{
  "win_length": 400,
  "encoder_arch": "mlp_mixer",
  "encoder_patch_size": [16, 8],
  "fusion_encoder_layers": 6,
  "fusion_encoder_norm": "layernorm_no_bias",
  "fusion_encoder_cross_attention_every": 2,
  "residual_init": "zero_last",
  "max_steps": 2800,
  "epochs": 1.0
}
Rows from block 2 of the fusion encoder of a small audio-text matching model, named by matrix and row number. Rows with one number belong to one neuron. Each number is 128 + 24 x the weight over its row's rms, rounded and kept within 0 to 255. All counts start at 0.
Before each neuron's rows are labels from the 100 texts, of 14976, where the neuron reaches its highest value: "tokens" is the input token at the peak. Only what is clearly more common there than usual is listed. The data: single notes of musical instruments (NSynth). In brackets: how many of the 100, against the usual share in percent.
# fc1: MLP up (fusion_encoder.blocks.2.mlp.fc1.weight, 512x256), inputs 192-255
# fc2: MLP down (fusion_encoder.blocks.2.mlp.fc2.weight, 256x512, transposed), outputs 192-255

tokens: "brass" (100 vs 0.6)
fc1.380 [122 107  96 129 147 172 132  97 106 149 136 127 109 114 147 161 152 136 122 146 106 147  99  74 106 142  80 142 114  82  97 121 180 123  94 127 130 147 130 172  96 128 145 124 107 161 134  70 128 123 142 162 149 103 163 108 113 100  99 187  93 154 105 138]
fc2.380 [170 147 139 114 158 135 137 138 133  64 115 116 134 161 106 107 124 118 150 117 129 131 139 143 125  86 162  94 145 159 153 121 117 133 146 128 129 115 110 121 211 128 110 166 132  92 133 174 124 165 103  49 102 129 117 147 131 134 139  66 137  90 183 142]

tokens: "brass" (99 vs 0.6)
fc1.76 [123 156 168 134 140  63 131 182 124 121 148 118 136 134 115 145 128  92  83 110 154 121  95 103 157 158  87  95 114 142 134 162 122 143 104 121 145 129 129 179 135 112 121 133 134 101 147  98 137  94 148 152 102 128 139 135 146 154 127 158 141  89 141 110]
fc2.76 [149 119 103  85  86 136 127  80 124 131 101 153 137  91 159 122 134 182 181 144 119 149 168 129 134  64 134 149 123 106 105  76 135 126 177 127 128 130 131  93 162 119 125 105 120 122 155 138 117 175 103 102 135 148  99 120 125 120 117 115 153 151  97 160]

tokens: "d3" (100 vs 0.1)
fc1.151 [166 112  92 130 116 114 142  99 134 184 148 101 105 148 128 167 134 121 121 127 173  68 115 159 133 141 149  86 161 138 138 118  78 110 168 140  98 169 118 141 161 155 127  93 124 161  89 184 137 129 106 127 146 148 101 129 121 136 136 119 141 101 188 140]
fc2.151 [ 80 144 159 142 153 129 139 173 128 122 142 175 155 120 136 105 135 144 153 139 117 179 127 105 115 115 114 142 114 117 144 166 137 142 121 120 130  90 146 100  87 120 107 113 130  64 155 100 120 148 131 122  78 117 118 114 158 134 140 118 113 161  59 127]

tokens: "d3" (53 vs 0.1); "d" (47 vs 0.8)
fc1.254 [138 141 134 131 103 134 117 143 178  74 118 126 176  50 117 120 161 181 134 152 117 126 182 122 126 126 156 134 132 151 161 109 152 121 123 124 100 128 111 109 140 128 140 113 104 115  95 151  91 141 118  84 122 165 127 131  86  95 108 153 185 103 102 149]
fc2.254 [129 106 125 159 149 119 149 155 119 149 150 132  73 176 112 105 130  83 108 128 131 109  28 139 135 187 134 153 136 111 112 171  99 131 132 139 130 135 139 150  91 143 112 143 167 116 137 127 159 100 164 200  92  99 122 119 128 133 124 126  95 123 131 116]

tokens: "6" (100 vs 0.5)
fc1.45 [128 128 109 212 157 119 112 115 105 145 191 125 150 165 130 123 127 122 138 100 137  75  84 127 141 129  73 133 129 107 126 129 170 151 139 158 117 112 148 156 116 179 115 154 133 142 151 113 137 139 115 169  96 102 124 127 121 137 139 155 119 134 147 123]
fc2.45 [165 140 153  92 127 121 164 107 137 103  96 129 130  85 130  93 135 141 147 134 113 171 165 168  99 166 141 137 127 105 132 157  97 148 106 117 130 126 123 127 118 105 134 119 137 145 124 155 116 121 127  51 162 158 104 128 137 129 136 120 126  58  92 121]

tokens: "b3" (57 vs 0.1)
fc1.87 [151 115 152 141 138 148 140 121 118 102 124 119 136 166 137 148 143 106 108 127 126  65 104  75 106 110 200 127 115  81  88 106 143 123 149 119 133 118 113 133 144  99 127 129 155 144 149 118 138 100 136 184 128  65 174 114 132 138 108 147 127 140 194 108]
fc2.87 [141 148  71 111 113 127 131 124 124 102 134 109 123  88 109  86 128 153 182 122 134 160 169 164 170 153  69 119 131 185 132 115 124 128  97 136 123 121 125 133 107 138 118 129  61 103 128 103 125 139 114 104 125 167 104 167 117 121 141 101 108 128  92 112]

tokens: "f" (100 vs 0.8)
fc1.205 [159 122 161 176 151 152 111 164 118 117 154 136 134  82 119  95 109 138 117 140 130 165 133 101  76 154 168 150 132 104 103 149 109 162 158 129  93 101 128 106 103 167 120 115 156  91 136 148 132 114 153  95 116 126 142 124 149 141 146 105 158 139 173 163]
fc2.205 [126 134  90 114 133 118 156 131 137 155 109 140 120 165 169 146 125 109 145 118 122  91 140 123 152  85  96 114 141 138 147 123 165 113 130 121 125 154 115 159 134 123 110 127  68 204 101 114 115 127 117 159 154 107  87 146 122 120 107 161  92 101 129  95]

tokens: "d5" (100 vs 0.1)
fc1.290 [ 88 123 137 123 133 151 138 119 120 125  94 171 101  91 145 154 112 119 103 128 110 136 143  88  96 121  95 132 148 123 131 118  96 113 176 113 132 171  98  93 147 112 130 172 129 103 115  95  81 118 133  89 161 125 129 158 144 150 126 163 131 131 154 118]
fc2.290 [168 111  93 153  89 132 156 132 127 128 122  83 151 155 134 110 131 128 145 137 125 113 148 136 140 144 153 114 118 130 123 122 157 132 118 128 127 111 134 148  86 125 138  95  86 191 107 139 152 118 123 186  82 130 122  91 107 130 152 124 116 132 124 143]

tokens: "<end>" (99 vs 10.1)
fc1.199 [113 156 135 100 148 110 141 100 135  76 122 148 144 152 206 166 164 122 154 123  94 107 100  96 145 136  94 132  99 145 134 146 117 145  96 135 107 104 126 156 139 100 127 150 136 134 179 138 134 103  76 171 110 134 116 141  99 123 146 126 103 153 215  99]
fc2.199 [111 118 121 155  89 131 121 181 123 137 140  84 101  93  57 104 120 126  86 139 140 132 160 163 118 155 174 105 144 110 117  88 140 123 172 134 129 151 131 134 135 140 116 131 132 141 102 128 136 134 142 106 161 114 145 110 126 129 118 116 146 123  82 151]

tokens: "d3" (100 vs 0.1)
fc1.410 [136 142 140 118 183 108 157 114 161 171 131 150  74 135 185 148  93 129 115 162 113 161 138 160 110 132 116  94 155 100 163  98  88 103 143 145 143 124 103 131 144 120 176 146  89  96 144 189 112 158 109  94 145 100 126 127  96 126 154  87 130  75 102 176]
fc2.410 [129 109 109 161  52 135 122 143 123 124  96 108 215 114 100 122 127 139 109 135 133 110 127  79 152 118 128 167 122 183 118 153 169 135 128 122 131 139 131 131 132 129  65 116 147 174 113  76 151 112 130 170  95 169 131 136 146 131  97 186 150 170 110 117]

tokens: "c" (100 vs 0.8)
fc1.68 [161 130 107 113 125 117 105 111 146 148 133 178 124  85 119  80 128 186 145 154 109 178 185 124 144 184 107 119 116 154 100 145  90 135  88 156  89 121  86 104 125 132 142 105 108  76 115 163 136 159  98  90 165 184 111 137 116  90 166 129 154 135 153 184]
fc2.68 [ 85 137 157 174 128 124 138 156 133 143 126 101 132 147 173 175 124  81 101 126 123  35  37 119 113  66 166 144 140 105 155 138 136 112 167 121 124 145 146 171 151 137 110 157 160 168 117  90 118  76 153 166  87  84 153 119 128 132  93 156 114 115 115  81]

tokens: "<end>" (97 vs 10.1)
fc1.188 [114 158 115 163 114 102 125 120 145  76 169  91 178  93 119 145 114 127 160 146 129 135 100  84 128 136 131 146 106 170 153 141 104 126 117 121 128 147 177 160 123 132 139 132 137 113 143 163 134 124 117 115  66 157 131 116 139 147 175 110 132 122  33 112]
fc2.188 [121 124 138  75 161 134 104 151 129 173  82 151  78 177 127 116 122 101  91 113 121 118 148 176 142 116 113 127 140  92 112 102 156 140 178 131 132 114 114  91 118 137 127 148 118 150 101 136 121 157 144 140 210  97 120 117 119 124 101 147 157 115 186 148]

tokens: "b3" (61 vs 0.1); "a3" (32 vs 0.2)
fc1.496 [115 112 139 156 141 124 123 189 127 169 119 100 138 153 122 143 135 100 113 135  92  76 140 118  98 153 124 108 109 135 112 126 147 133 192 134 152 142 129  74 153 129 157 106 169  82 147 144 139  98 119 116 107 107 152  55 104 117 100 109 131 134 155 151]
fc2.496 [124 112 111  85  97 127 109  51 134 125 147 117 114 151  96  94 133 112 143 115 157 196 132 110 160 131 104 136 147  93 139  99 101 121 104 143 120 118 130 167 109 146 123 152  69 163  94 107 116 168 146 100 142 137 114 209 146 127 143 190 117 104 109  89]

tokens: "organ" (100 vs 1.2)
fc1.390 [102 146 103 128 142 148 144 122 115  81 160 181 221  52 172 138 136 142 148 119 102 135 147  96 124 121  91 139 140 177 115 143 136 153  85 132 103 131  85 141 100 111 104 114 119 117 140 126 155 128 103 118  98 147  99 149 143 126 147 103  81 152 163 115]
fc2.390 [165 131 128 140 108 120 123 158 129 163 110  76  44 177  79  78 134 123 103 139 136  77 130 151 159 141 180 130 130  83 123 133  97 120 180 136 123 138 133 133 134 143 150 130 131 152 117 132 121 129 146 180 150 137 175 137 116 128 133 154 137  94  95 130]

tokens: "b5" (72 vs 0.1); "a" (20 vs 0.9); "b6" (8 vs 0.1)
fc1.75 [107 130 134 140 135  96 131 151 167 135 118 154  94 147 157 106  92 125 126  96 146 138 171 131 173 156  99 123 151 108 148 143 124 125  95 114 151 129 130 172 128 180 118 141 146 123 106 134 133 119 157 110 118  91 107 136 167 113 113  87 120 104  43 153]
fc2.75 [162 121 147 118 156 121 121 106 135 137 144 115 156 104 122 120 131 143 119 150 110 118 108 153  81  52 122 138 121 121 144 105 117 137 128 125 127 105 125 118 146 100 138 134 136 123 138 158 117 148  98 155 126 199 155 104 115 131 140 180 205 124 145 132]

tokens: "organ" (100 vs 1.2)
fc1.178 [ 89 123  95 121 141 145 142 142 112 166 124 136 172  89 132 183 131 162 122 134 149 103 129 116 114 114  95 133 141 166 113 128 141 157 124 140 124 128 146 105 129 137 107 128  87  93 135 142 132 135 139 101  62 187  94 174 133 136 197  65 107 109 122 128]
fc2.178 [176 139 171 133 102 131 119 127 131 116 138 103  93 162  99  54 132 112 123 146 113 169 166 147 151 196 172 129 123  82 153 136  83 130 156 129 132 144 121 124 125 129 150 110 165 187 109 141 120 138 139 142 183  66 145  73 104 129  85 168 171 118  98 137]

tokens: "d3" (100 vs 0.1)
fc1.156 [164 130 103 121 122 134 120  73 135 148 141 107 120 131 130 134 144 132 149 105 136  81 165 176 125 148 198 118 147  78 137 120  61 115 153  98 135 162 101 110 131 169 137 141 107 128  95 157 121  88 127  98 114  81 109 114 116 119 133 147 141  91 204 148]
fc2.156 [110 119 147 167 142 128 149 188 124 149  99 179 106 127 119 120 126 143 119 144 129 170 100 104 100 116  65 112 128 195 151 152 171 131 114 134 126  98 142 132  99 102 137 117 123 102 166 102 130 160 117 190  96 140 140 120 144 130 138 114 101 161  64 133]

tokens: "c" (100 vs 0.8)
fc1.110 [121 120 125  94 161 134 122 151 136 151 145 176  96 114 115 147 112 171 147 145 141 134 149 119  90 144 123 138 131 157 132 156  81 118 126 132 112 106 130  90 160 103 140 137 103  52 108 171 149 140 138  88 115 157 107 147 121 141 173 143 141 118  99 159]
fc2.110 [124 143 133 158  75 124 118 160 130 141 102  92 180 129 157 117 129 117  97 130 123 122 115 104 183 114 146 111 140  98 136 127 149 131 137 123 128 172 112 161  90 149 105 123 143 197 125  86 118 121 128 159 159  80 139 112 109 125  79 111 143 109 122 118]

tokens: "brass" (93 vs 0.6)
fc1.97 [131 165 103 103 105 111 100 110 129  46 149 160 153  90 129 108 183 132 140 126 170 136 174  99 141 155 136 134 122 129  90 144 100  75  64 145 127 122  83 107 117 116 133 138 110 132 127 147 138 130 108 132 155 161 115 135 125 121 123 156 110 155 157  96]
fc2.97 [109  95 155 145 170 128 134 161 125 161 138  81  68 139 141 115 121 116  87 109 132  72  47 140 157  95 150 129 118 148 188  99 148 127 178 130 126 129 141 131 153 119 155 137 163 127 158 127 132 120 153 165 103 105 146 145 137 129 126 123 139 132 110 112]

tokens: "6" (63 vs 0.5); "e6" (23 vs 0.1); "g7" (8 vs 0.1)
fc1.429 [142 143  81 136 154  89 127 165 108  94 101 193 181  85 155 161 132 129  98 115 172 149  97 111 134 174  86 122 122 137 133 113 138 137 139 152 114  98 140 100 123 149 105 117 100 123 147 149 149 146 122 101  85 127 131 139  89 111 190  49 121 128 155 121]
fc2.429 [120 138 172 141 106 130 141 101 140 154 155  23  60 147 137  68 132 136 134 135  99 106 180 163  89 118 157 137 125 105 104 139 156 128 120 125 128 163 119 137 139 132 154 132 157 159 115 106 110  98 141 170 146 140 128 124 110 129  98 190 169 115  88 121]

tokens: "f" (41 vs 0.8); "f7" (33 vs 0.1); "g6" (26 vs 0.1)
fc1.492 [159 122 140 159 141 143 144 122 125 155 128 125 131 164 101  57 131 142 110 111 109 122 156 169 153 139 133 122 121 129 134  97 137 126 188 148 115 130 165 115 140 160 130  93 133 172 150 131 130 158 141 125 125 140 116 152 123 136 143 128 170  91 134 158]
fc2.492 [ 79 125  99 114 123 127 135 112 137 111 143 126 134  86 173 176 138 139 151 136 125 113  86 110  76 114 118 132 141 124 116 176 102 137  67 109 130 126 124 152 116 122 114 138 138 106  95 111 110  96 119 105 141 109 107  95 131 129 119 136  94 155 126  85]

tokens: "b5" (93 vs 0.1)
fc1.173 [ 99 105 174 164 128 103 140 136 129 149 121 145  92 155 146 117  89  86 115  68 104 125 125 187 148 177 111 144 167 115 167 155 116 109 146 112 135 142 137 163 152 135 120 129 126 149 119 112 142 127 125 102 132  62 118 117 152 140  89 156 118 115  76 136]
fc2.173 [171 131  70  93 126 127 129  98 132 132 129  89 174 106  91 101 134 166 134 150 137 143 156  77 114  59 110 106 122 129 102 112 107 135  97 127 127 121 122 104 129 110 114 140 117 104 127 128 119 145 104 138 100 229 131 140 129 128 166 102 176 131 135 149]

tokens: "f" (100 vs 0.8)
fc1.426 [151 132 119 138 125 159 140 131 107  46 150 151 154  70 146  96 127 156 142 128 117 115 106  90 130 154 174 140 125 129 117  76 139 123 156 143 114 119 143  90 152 144 125 118 139 117 127 125 107 104 130 106 140 124 159 121 147 137 118 169 135 142 118  93]
fc2.426 [125 116 132 124 170 126 133 140 131 154 111  95  69 163 112 111 135  98 133 128 121  90 144 153 100  91  76 103 133 119 109 172 116 126 116 133 128 141 121 175  68 123 116 158 115 132 131  98 119 103 128 158 108 140 125 140  99 122 143 105 102 104 148 136]

tokens: "c6" (36 vs 0.1); "c3" (21 vs 0.1)
fc1.392 [139 135 150 161 166 125 126 112 146 121 137 167 105 129 163 141 141 119  93  95 107 115  93 158 170 190 167 111 119  95 152 135 118 133 150 128 120 119 131 128 161 138 124 125  88 121 169 135 117 133 148 104 127 125 127 153 105 149 154 132 120  84  96 122]
fc2.392 [119 115  89  92 109 130 128 149 130 123 126  67 149 103  76 107 134 151 141 157 136 156 143 140  96  96  89 121 151 152  86 132  72 134 122 121 136 150 133 134  75 122 129 146 165 150 109 104 134 136 100 119 144 140 132 110 130 125 117 133 175 175 126 134]

tokens: "f" (100 vs 0.8)
fc1.73 [129 129 159 134 118 153 139  84 154  51 143 128  96 130 145  68  94 118 153 123 135 166 112 134 124  96 195 159 150 121 135 142 100 140 121 135 129 131 144 128  97 167 125 154 142 113  82 130 113 120 160  78 124 110 149 133 154 165  99 159 164  94  67 124]
fc2.73 [120 123  98 128 158 142 130 207 118 192 108 181 153 163 108 166 128 140 113 149 104 112 123 150 121 133  61 113 131 161 125 133 151 123 165 118 134 138 109 119 139  98 128  95 101 144 159 121 128 162  95 163 149 163 110 112 128 117 146 103 121 163 184 181]

tokens: "c6" (100 vs 0.1)
fc1.89 [135  81 116 149 168 131 141 159 136 152 144 170 113 103 121 155  70 119  99 134 128 128  70 151  98 177 114 105 122 142 133 121 163 107 128 131 134 129 140 110 183 118  99 123 107 102 147 152 145 125 147 112 131 177 139 103 123 119 191 114 147  92 144 166]
fc2.89 [148 157 151 132  76 123  96 110 133 123 127  67 161 170 139  46 144 133 163 119 135 148 214  97 134 128 141 166 146 113 105 161 113 135 146 123 128 120 126 159  55 156 123 137 153 185  93 108  98 118 110  91 129 116 138 154 121 128  87 142 154 125 116  74]

tokens: "b5" (100 vs 0.1)
fc1.118 [130 158 155 114 148 123 145  88 115 105 100 122 106 117 227 110 130 130 126  90 118 103 103 156 200 151 112 160 126  73 178 126 113 116 123 138 156 121 118 115 130 162 129 121 126 131 117 105 113 143 109  92 122  89 121 128 116 148  79 151 147  96 125 150]
fc2.118 [121 116  79 156 124 124 110 158 132 133 154 123 141 111  40 167 137 126 117 143 135 153 171 139  55 105 125  70 128 154  81 140 136 119 114 129 129 145 129 147 139 107 139 145 113 152 160 138 141 113 131 172 118 195 151 130 128 127 173 146 106 154 143 137]

tokens: "d3" (84 vs 0.1); "f3" (15 vs 0.1)
fc1.51 [128 110 107 111 161 145 151 169  94 149 135 147 131  91 158 151 170 152 159 117  74 139 110 126 133 167  73 131 119 152 144 121 113 111 137 135 112 130 131  79 120 140 133 105 122  99 131 175 132 103 109  56 170 174 119 106 109 119 119 162 135 143 188 138]
fc2.51 [129 135 168 118  83 124  98  98 137 115 124  81  96 147  95 119 130 110  52 147 149  96 143  95 118  62 192 124 147  83 151 117 112 122 133 139 125 144 136 156 139 130 116 170 109 140 110  79 114 121 136 173  70  91 156 154 125 129 149 144 102 108  98 115]

tokens: "6" (95 vs 0.5)
fc1.430 [126 120 121  95 149 118 145  95 134 124 102 112 131 141 154 127 100 126 126 154 152 158  99 193 130 143 127 105 117 138 150 136 113 158  46 155 115 128 127 101 118 157 149 132 141  96 168 136 140 147 147  96 126 100 139 125  98 107 157 104 119 111 159 125]
fc2.430 [141 109 121 183 108 122 145 181 133 150 163 156 159 129 113 139 134 144 134 125 121  94 166 123  92 138 112 125 136 106  91 176 140 120 190 117 128 138 130 149 132 112 108 121 119 193  97 144 122  77 123 140 159 199 108 118 144 131 104 154 173 131  98 117]

tokens: "brass" (100 vs 0.6)
fc1.316 [168 130 142 117 134 107 108  98 165 151 141  52  76 127  99 140 118 113  91 126 164 147 168 170 112 141 191 119 156 126 106 129  92 129 155 128 119 143 105 130 140 145 152 125 157 156  70 156 143 144 162  96 151  99 117 125 156 146 101 132 179  98 115 166]
fc2.316 [ 90 109 106 141 140 131 146 166 123 126 111 202 199 147 181 135 131 147 185 124 115 129  73  95 149  87  63 134 119 155 145 130 156 120 102 118 133 113 131 100 140 114 121 105  65  89 167 104 125 146 114 149 122 136 143 124 134 125 134 145  84 157 142 112]

tokens: "c" (99 vs 0.8)
fc1.484 [128 110  81  93 183 131 135 138 138 115 164 154 114  59 138 135 143 131 141 123  92 139 126 136 156 136  87  84 113  92 140 151 101 108  90 124 128 153 116 118 150  98 134 123  98 101 113 145 142 105 114 114 165 173 113  93 117 122 127 157 152 124 181 190]
fc2.484 [120 132 181 149  84 122 124 109 125 127  95 102 124 188 112 145 127 132 105 130 153 114 132 104 118 122 198 146 138 142 133 109 127 128 144 134 125 118 131 150 150 141 124 149 173 159 142 124 124 114 132 159  68  86 152 145 122 128 127 132  65 114  80  73]

tokens: "f" (100 vs 0.8)
fc1.278 [163 124 157 158 129 104 140 163 124 128  95 161 123 119 179 121 146 164 141 113 156 148 137 143 119 173  70 155 152 142 106 115 119 160 105 168 102  87 127  99 117 196 125 108 110 108 121 151 116 150 112  79 103 126 115 113 126 121 165  87 116 118 117 143]
fc2.278 [123 140  88 142 130 132 143 104 130 131 144 103 171 102 113 122 127 108 103 118 110 125 112 128 147  71 148 109 103 130 149 175 169 112 147 124 130 187 116 119 148 113 116 129 132 181 151 106 140 109 135 186 142 159 137 149  96 128  78 162 175 130 116 149]

tokens: "brass" (73 vs 0.6); "127" (14 vs 2.1)
fc1.459 [ 95 150 114 116 143 147 125  79 149  51 152  99 122 103 155 128 117 134 109 158 107 107  64 129 134  91 174 122 117 154 171 164 114 120  82 137 162 143 135 156 123 139 141 135 170 146 126  99 138  93 127 137 108 120 159 109 146 143  90 182  85 138 143  81]
fc2.459 [151 129 144  88 137 126 112 178 117 181  99 172 117 188  80 133 129 122 159 129 123 150 196 119 132 174  90 148 147 102 114 100 143 128 172 128 128 105 128 105 132 120 132 119  82  81 132 167 121 167 125  96 165 132 105 149 140 124 155  72 145 119 112 152]

tokens: "b5" (60 vs 0.1); "b6" (40 vs 0.1)
fc1.379 [ 97 159 152 154 138 131 117 164 152 111 143 123 111 109 146 135 124 108 118 159 139 112 123 159 138 121 156 154 109  94 143 130 166 118 147 127 117 101 160 137 116 133 124 114 123 115 133 120 137 124 154 154 117 168 151  94 106 100 140 158 156 156  82 114]
fc2.379 [152 105 138 100 123 125 144  70 124 137 131 149 146 182 108 136 127 120 144 124 116 131 113 121 107 117 102 107 143 128 110 137  78 126  82 132 126 154 111 130 118 132 157 145 137 145 110 179 118 132 107  47 128 121 147 142 128 129 166 102  90  60 192 134]

tokens: "d5" (100 vs 0.1)
fc1.212 [138 166 112 136 153 165 112 158 126 170 111 118 163 100 118 119 149 119 113 130 134 131 133  94 101 107 141 113 132 138  68 166 169 113 124 101 119 151  77 112 120 119 108 128 121 107 135 124 119 130 115 140  85 101 140  81 147  93 147 130 118 111 123 146]
fc2.212 [142 116  92 148  96 128 148  73 120 133 164 126 130 145 136  95 118 118 153 130 120 129 148 130 178 178 119 113 135 152 169  99 104 133 142 130 132 118 140 134 145 137 124 111  75 179  94 141 124 124 130 147 166 116  94 172 102 133 128 154 111 130 130 117]

tokens: "brass" (100 vs 0.6)
fc1.325 [ 92 139 113 136 140 119 143 105 136 149 127 128 147 130 131 144  94 136 139 118 162 151 129 105 109 107  57 135 123 140  96 174 132 138  92 124 110 138 139 163  90 119 118 156 104  77 135 125 148 121 149  92  59 163 125 130 116 129 139 151 107 105 104 122]
fc2.325 [163 131 181 125  96 133 100 151 130 113 134 128 135 130 124 126 128 113  92 129 120 135 159 141 144 175 152  99 127 105 199  83 113 135 152 128 129 129 133  96 177 121 151 107 149 199 127 161 114 156 124 177 187  84 124 115 128 129 140 114 157 138 139 138]

tokens: "b3" (100 vs 0.1)
fc1.340 [141 130 180 108 147 164 115 103 144  48 160 137 111  71 174 126 126 126 115 117 100 115  87 109 131 124 160 108 103  79 181 115 111 125  89  98 169 171 116 131 174 100 139 116 154 126 120 101 119  88 134 136 153 105 148 113 127 159  91 177 160 136 147 118]
fc2.340 [113 116  76 131 130 122 137 139 126 160  85 134  98 207  79 117 137 143 171 138 152 134 172 137 119 127  96 148 151 177  58 111 129 121 159 146 129  98 127 134  53 150 137 149 109 122 140 135 135 141 118 150 117 149 128 132 121 123 160 111  65 134 130 122]

tokens: "c" (100 vs 0.8)
fc1.310 [131 154 147  73 155 125 127  85 147  98 111 109 127 114 117  98  91 144 109 143 113  95 173 116 129 106 117 134 128 117 118 121  92 142 107 128 138 131 116 128 129 114 147 115 130  49 122 109 111 154 121 119 147 180  90 141 125 114 121 173 127 115  92 159]
fc2.310 [114 131 121 154 108 133 144 177 121 160 138 169 162 127 146 177 130  97 120 132 127 118  91 140 134 134 140 113 116 118 157 147 169 117 137 126 127 143 129 131 158 135 139 137 127 206 126 153 145 121 141 139 106  74 174 108 123 129 133 109  83 154 173 132]

tokens: "f" (92 vs 0.8); "f3" (8 vs 0.1)
fc1.166 [136 109 122 153 159 150 132 147 132 147 125 126 113  88 200 105 171 166 123 123 124 103  87 138 158 198 105 131 120 114 125 159 110 130 160 152 128 123 137 105 112 179 132 119 142 125 138 155 130 121 167 116 119 126 127 138 108 141 148 101 143 119 168 129]
fc2.166 [121 122 143 135 128 123 106 126 135 111 133 111 133 166  61 121 134 135 136 147 129 158 163 107 101  54 132 115 146 141 124  93 134 125 131 130 126 137 117 150 113 118 116 130 102 132 128  88 102 137 109 145 119 132 144 116 138 120 115 161 122 118  90 123]

tokens: "6" (73 vs 0.5); "e6" (22 vs 0.1)
fc1.17 [147  94 109 170 137 115 134 153 106 180 126 159 124 160 135 101 124  84 113 128 145 149 101 149 127 171 125 103 139 142 128 121 138 154 159 142 122 131 137 109 135 163 111 115 118 134 131 139 163 143 152 107 107  96 118 126 123 127 166 107  92  96 152 132]
fc2.17 [129 161 134 148 105 135 140 114 135  90 129  91 149 118 138 132 132 160 174 129 115 120 157 119 102 110 111 157 133 113 108 169 145 129  98 112 127 115 135 131 118 128 101 107 112 151 123 103 100 113  95 128 129 166 114 130 127 127 102 133 176 135 110 112]

tokens: "6" (100 vs 0.5)
fc1.382 [124 131 117 202 139 125 119 130  99 153 160  62 134 119  72 104 126 133  63 140 159 130 112 141 136 159 100 125 114 102 123 140 162 118 153 165 132 128 142 134  88 157 125 113 121 163 134 140 165 151 168 154  94 107 105 112 112 120 139 131 140 141 125 123]
fc2.382 [125 127 149  84 135 121 138 111 136 108 112 161 144 143 188 152 136 128 202 118 113 123 142 125  79 101 128 120 140 123 146 121  94 137  97 113 132 107 120 122 186 121 133 142 126  98 123 130  94  90 113  77 149 133 106 137 149 132 125 127 117  79 124  95]

tokens: "c6" (51 vs 0.1); "b4" (47 vs 0.1)
fc1.128 [ 85 167 151 157 135 132 119  86 187 114 143 101 126 152 146  73 119 131 124 113 104 132 106 135 163 169 137 127 150 143 107 134 119 122  94 119  61 129 168 169 112 132  98 143 147 125 169 114 149 117 122 151 139  82 151 156 151 158 126 157 129 130 140 147]
fc2.128 [171 111  79 105 122 129 149 146 124 153 100 181 130 107  96 144 129 160 154 148 116 111 146 142 119 111 117 120 120 104 168 103 104 144 182 128 129 138 115  80 171 115 178 126 105 130 100 141 103 135 116  92 144 216 115 118 130 127 127 120  71  67 106 114]

tokens: "brass" (65 vs 0.6); "string" (24 vs 0.6); "100" (11 vs 2)
fc1.186 [ 93 161  89 100 122 145 140 112 145  59 111 109 111 121 108 188 111 162 114 142 143 167 137 103 162 143 105  97 118 140 127 133 109  91 161 158 168 107  99 151 118 128 202 133 151 181 166 106 114 139 140 124 136 155 146 201 135 121 142 121 103 117 183 105]
fc2.186 [113 102 162 102 117 119 135 161 138 170 171  73 100 111 167  82 132 131 128  97 137 112 134 160 115 105 129 156 125 121 135 108 160 137  82 131 123 120 143 115 147 124  80 148 127 114 109 177 155 125 126 133  96  79 121 129 146 127 126 155 137 133  91 129]

tokens: "c6" (72 vs 0.1); "<end>" (22 vs 10.1)
fc1.259 [132 127 145 191 110 140 132 107 132 178 146 140 102 136  91  80 146 140  89 122 139 100 158 118 134 169 140 136 135  78 117 129 133 144 179 110 132 136 130 114 136 132 128 101  89 175 180 121 113 132 136 141 129 161 114 146 129 103 151 105  90 109  93 116]
fc2.259 [124 107 119  98 152 130 145 131 122 118 132 130 166 163 164 152 122 123 179 150 126 140  81 134 122 118 124 143 125 133 141 168 116 129  74 128 128 109 128 121  93 132 130 128 180  92  67 174 133 144 125 130 135  77  92 115 155 138 111 146 152 153 140 126]

tokens: "d3" (61 vs 0.1); "d" (39 vs 0.8)
fc1.154 [137 127 144  90 182 120 136 116 137  64 114 127 109  68 232  98 142 140 118  86 118 155  95 151 169 176 144 127 122  91 169 133 127  97 129 135 153  97 125  87 132 165 128 116 118 101 115 155 127 142 130  66 154 118 125 117 112 168 106 120 168  77 112 168]
fc2.154 [ 90 105 121 139 100 124 122 141 128 161 138 113 140 168  38 143 129 130 115 154 132 126 159 122  79  70 126 111 144 170 111 125 114 125 126 132 131 162 135 147 143 117 128 143 143 161 137  97 120 114 122 190 106 154 164 144 125 124 140 170  78 177 130 113]

tokens: "organ" (100 vs 1.2)
fc1.247 [110 123 137  92 144 161 104 126 120 126 127 181 147  94 163 157 178 141 139 138 139  81 121 105  98 133 104 134 103 123  79 155 141 105 107 130 140  75 118  85 146  93 110 135 117  33 141 147 135 117 125  99 128 156 110 131  89 128 132 120 147 144 169 125]
fc2.247 [145 110 129 153  92 124 139 144 129 128 125  58 102 144  74  85 127 126 123 128 148 170 154 122 158 129 162 111 143 148 144 109  88 119 155 136 122 176 126 161 114 145 151 127 147 220 129 107 132 123 130 153 127 102 174 125 123 121 127 149  83 105 114 116]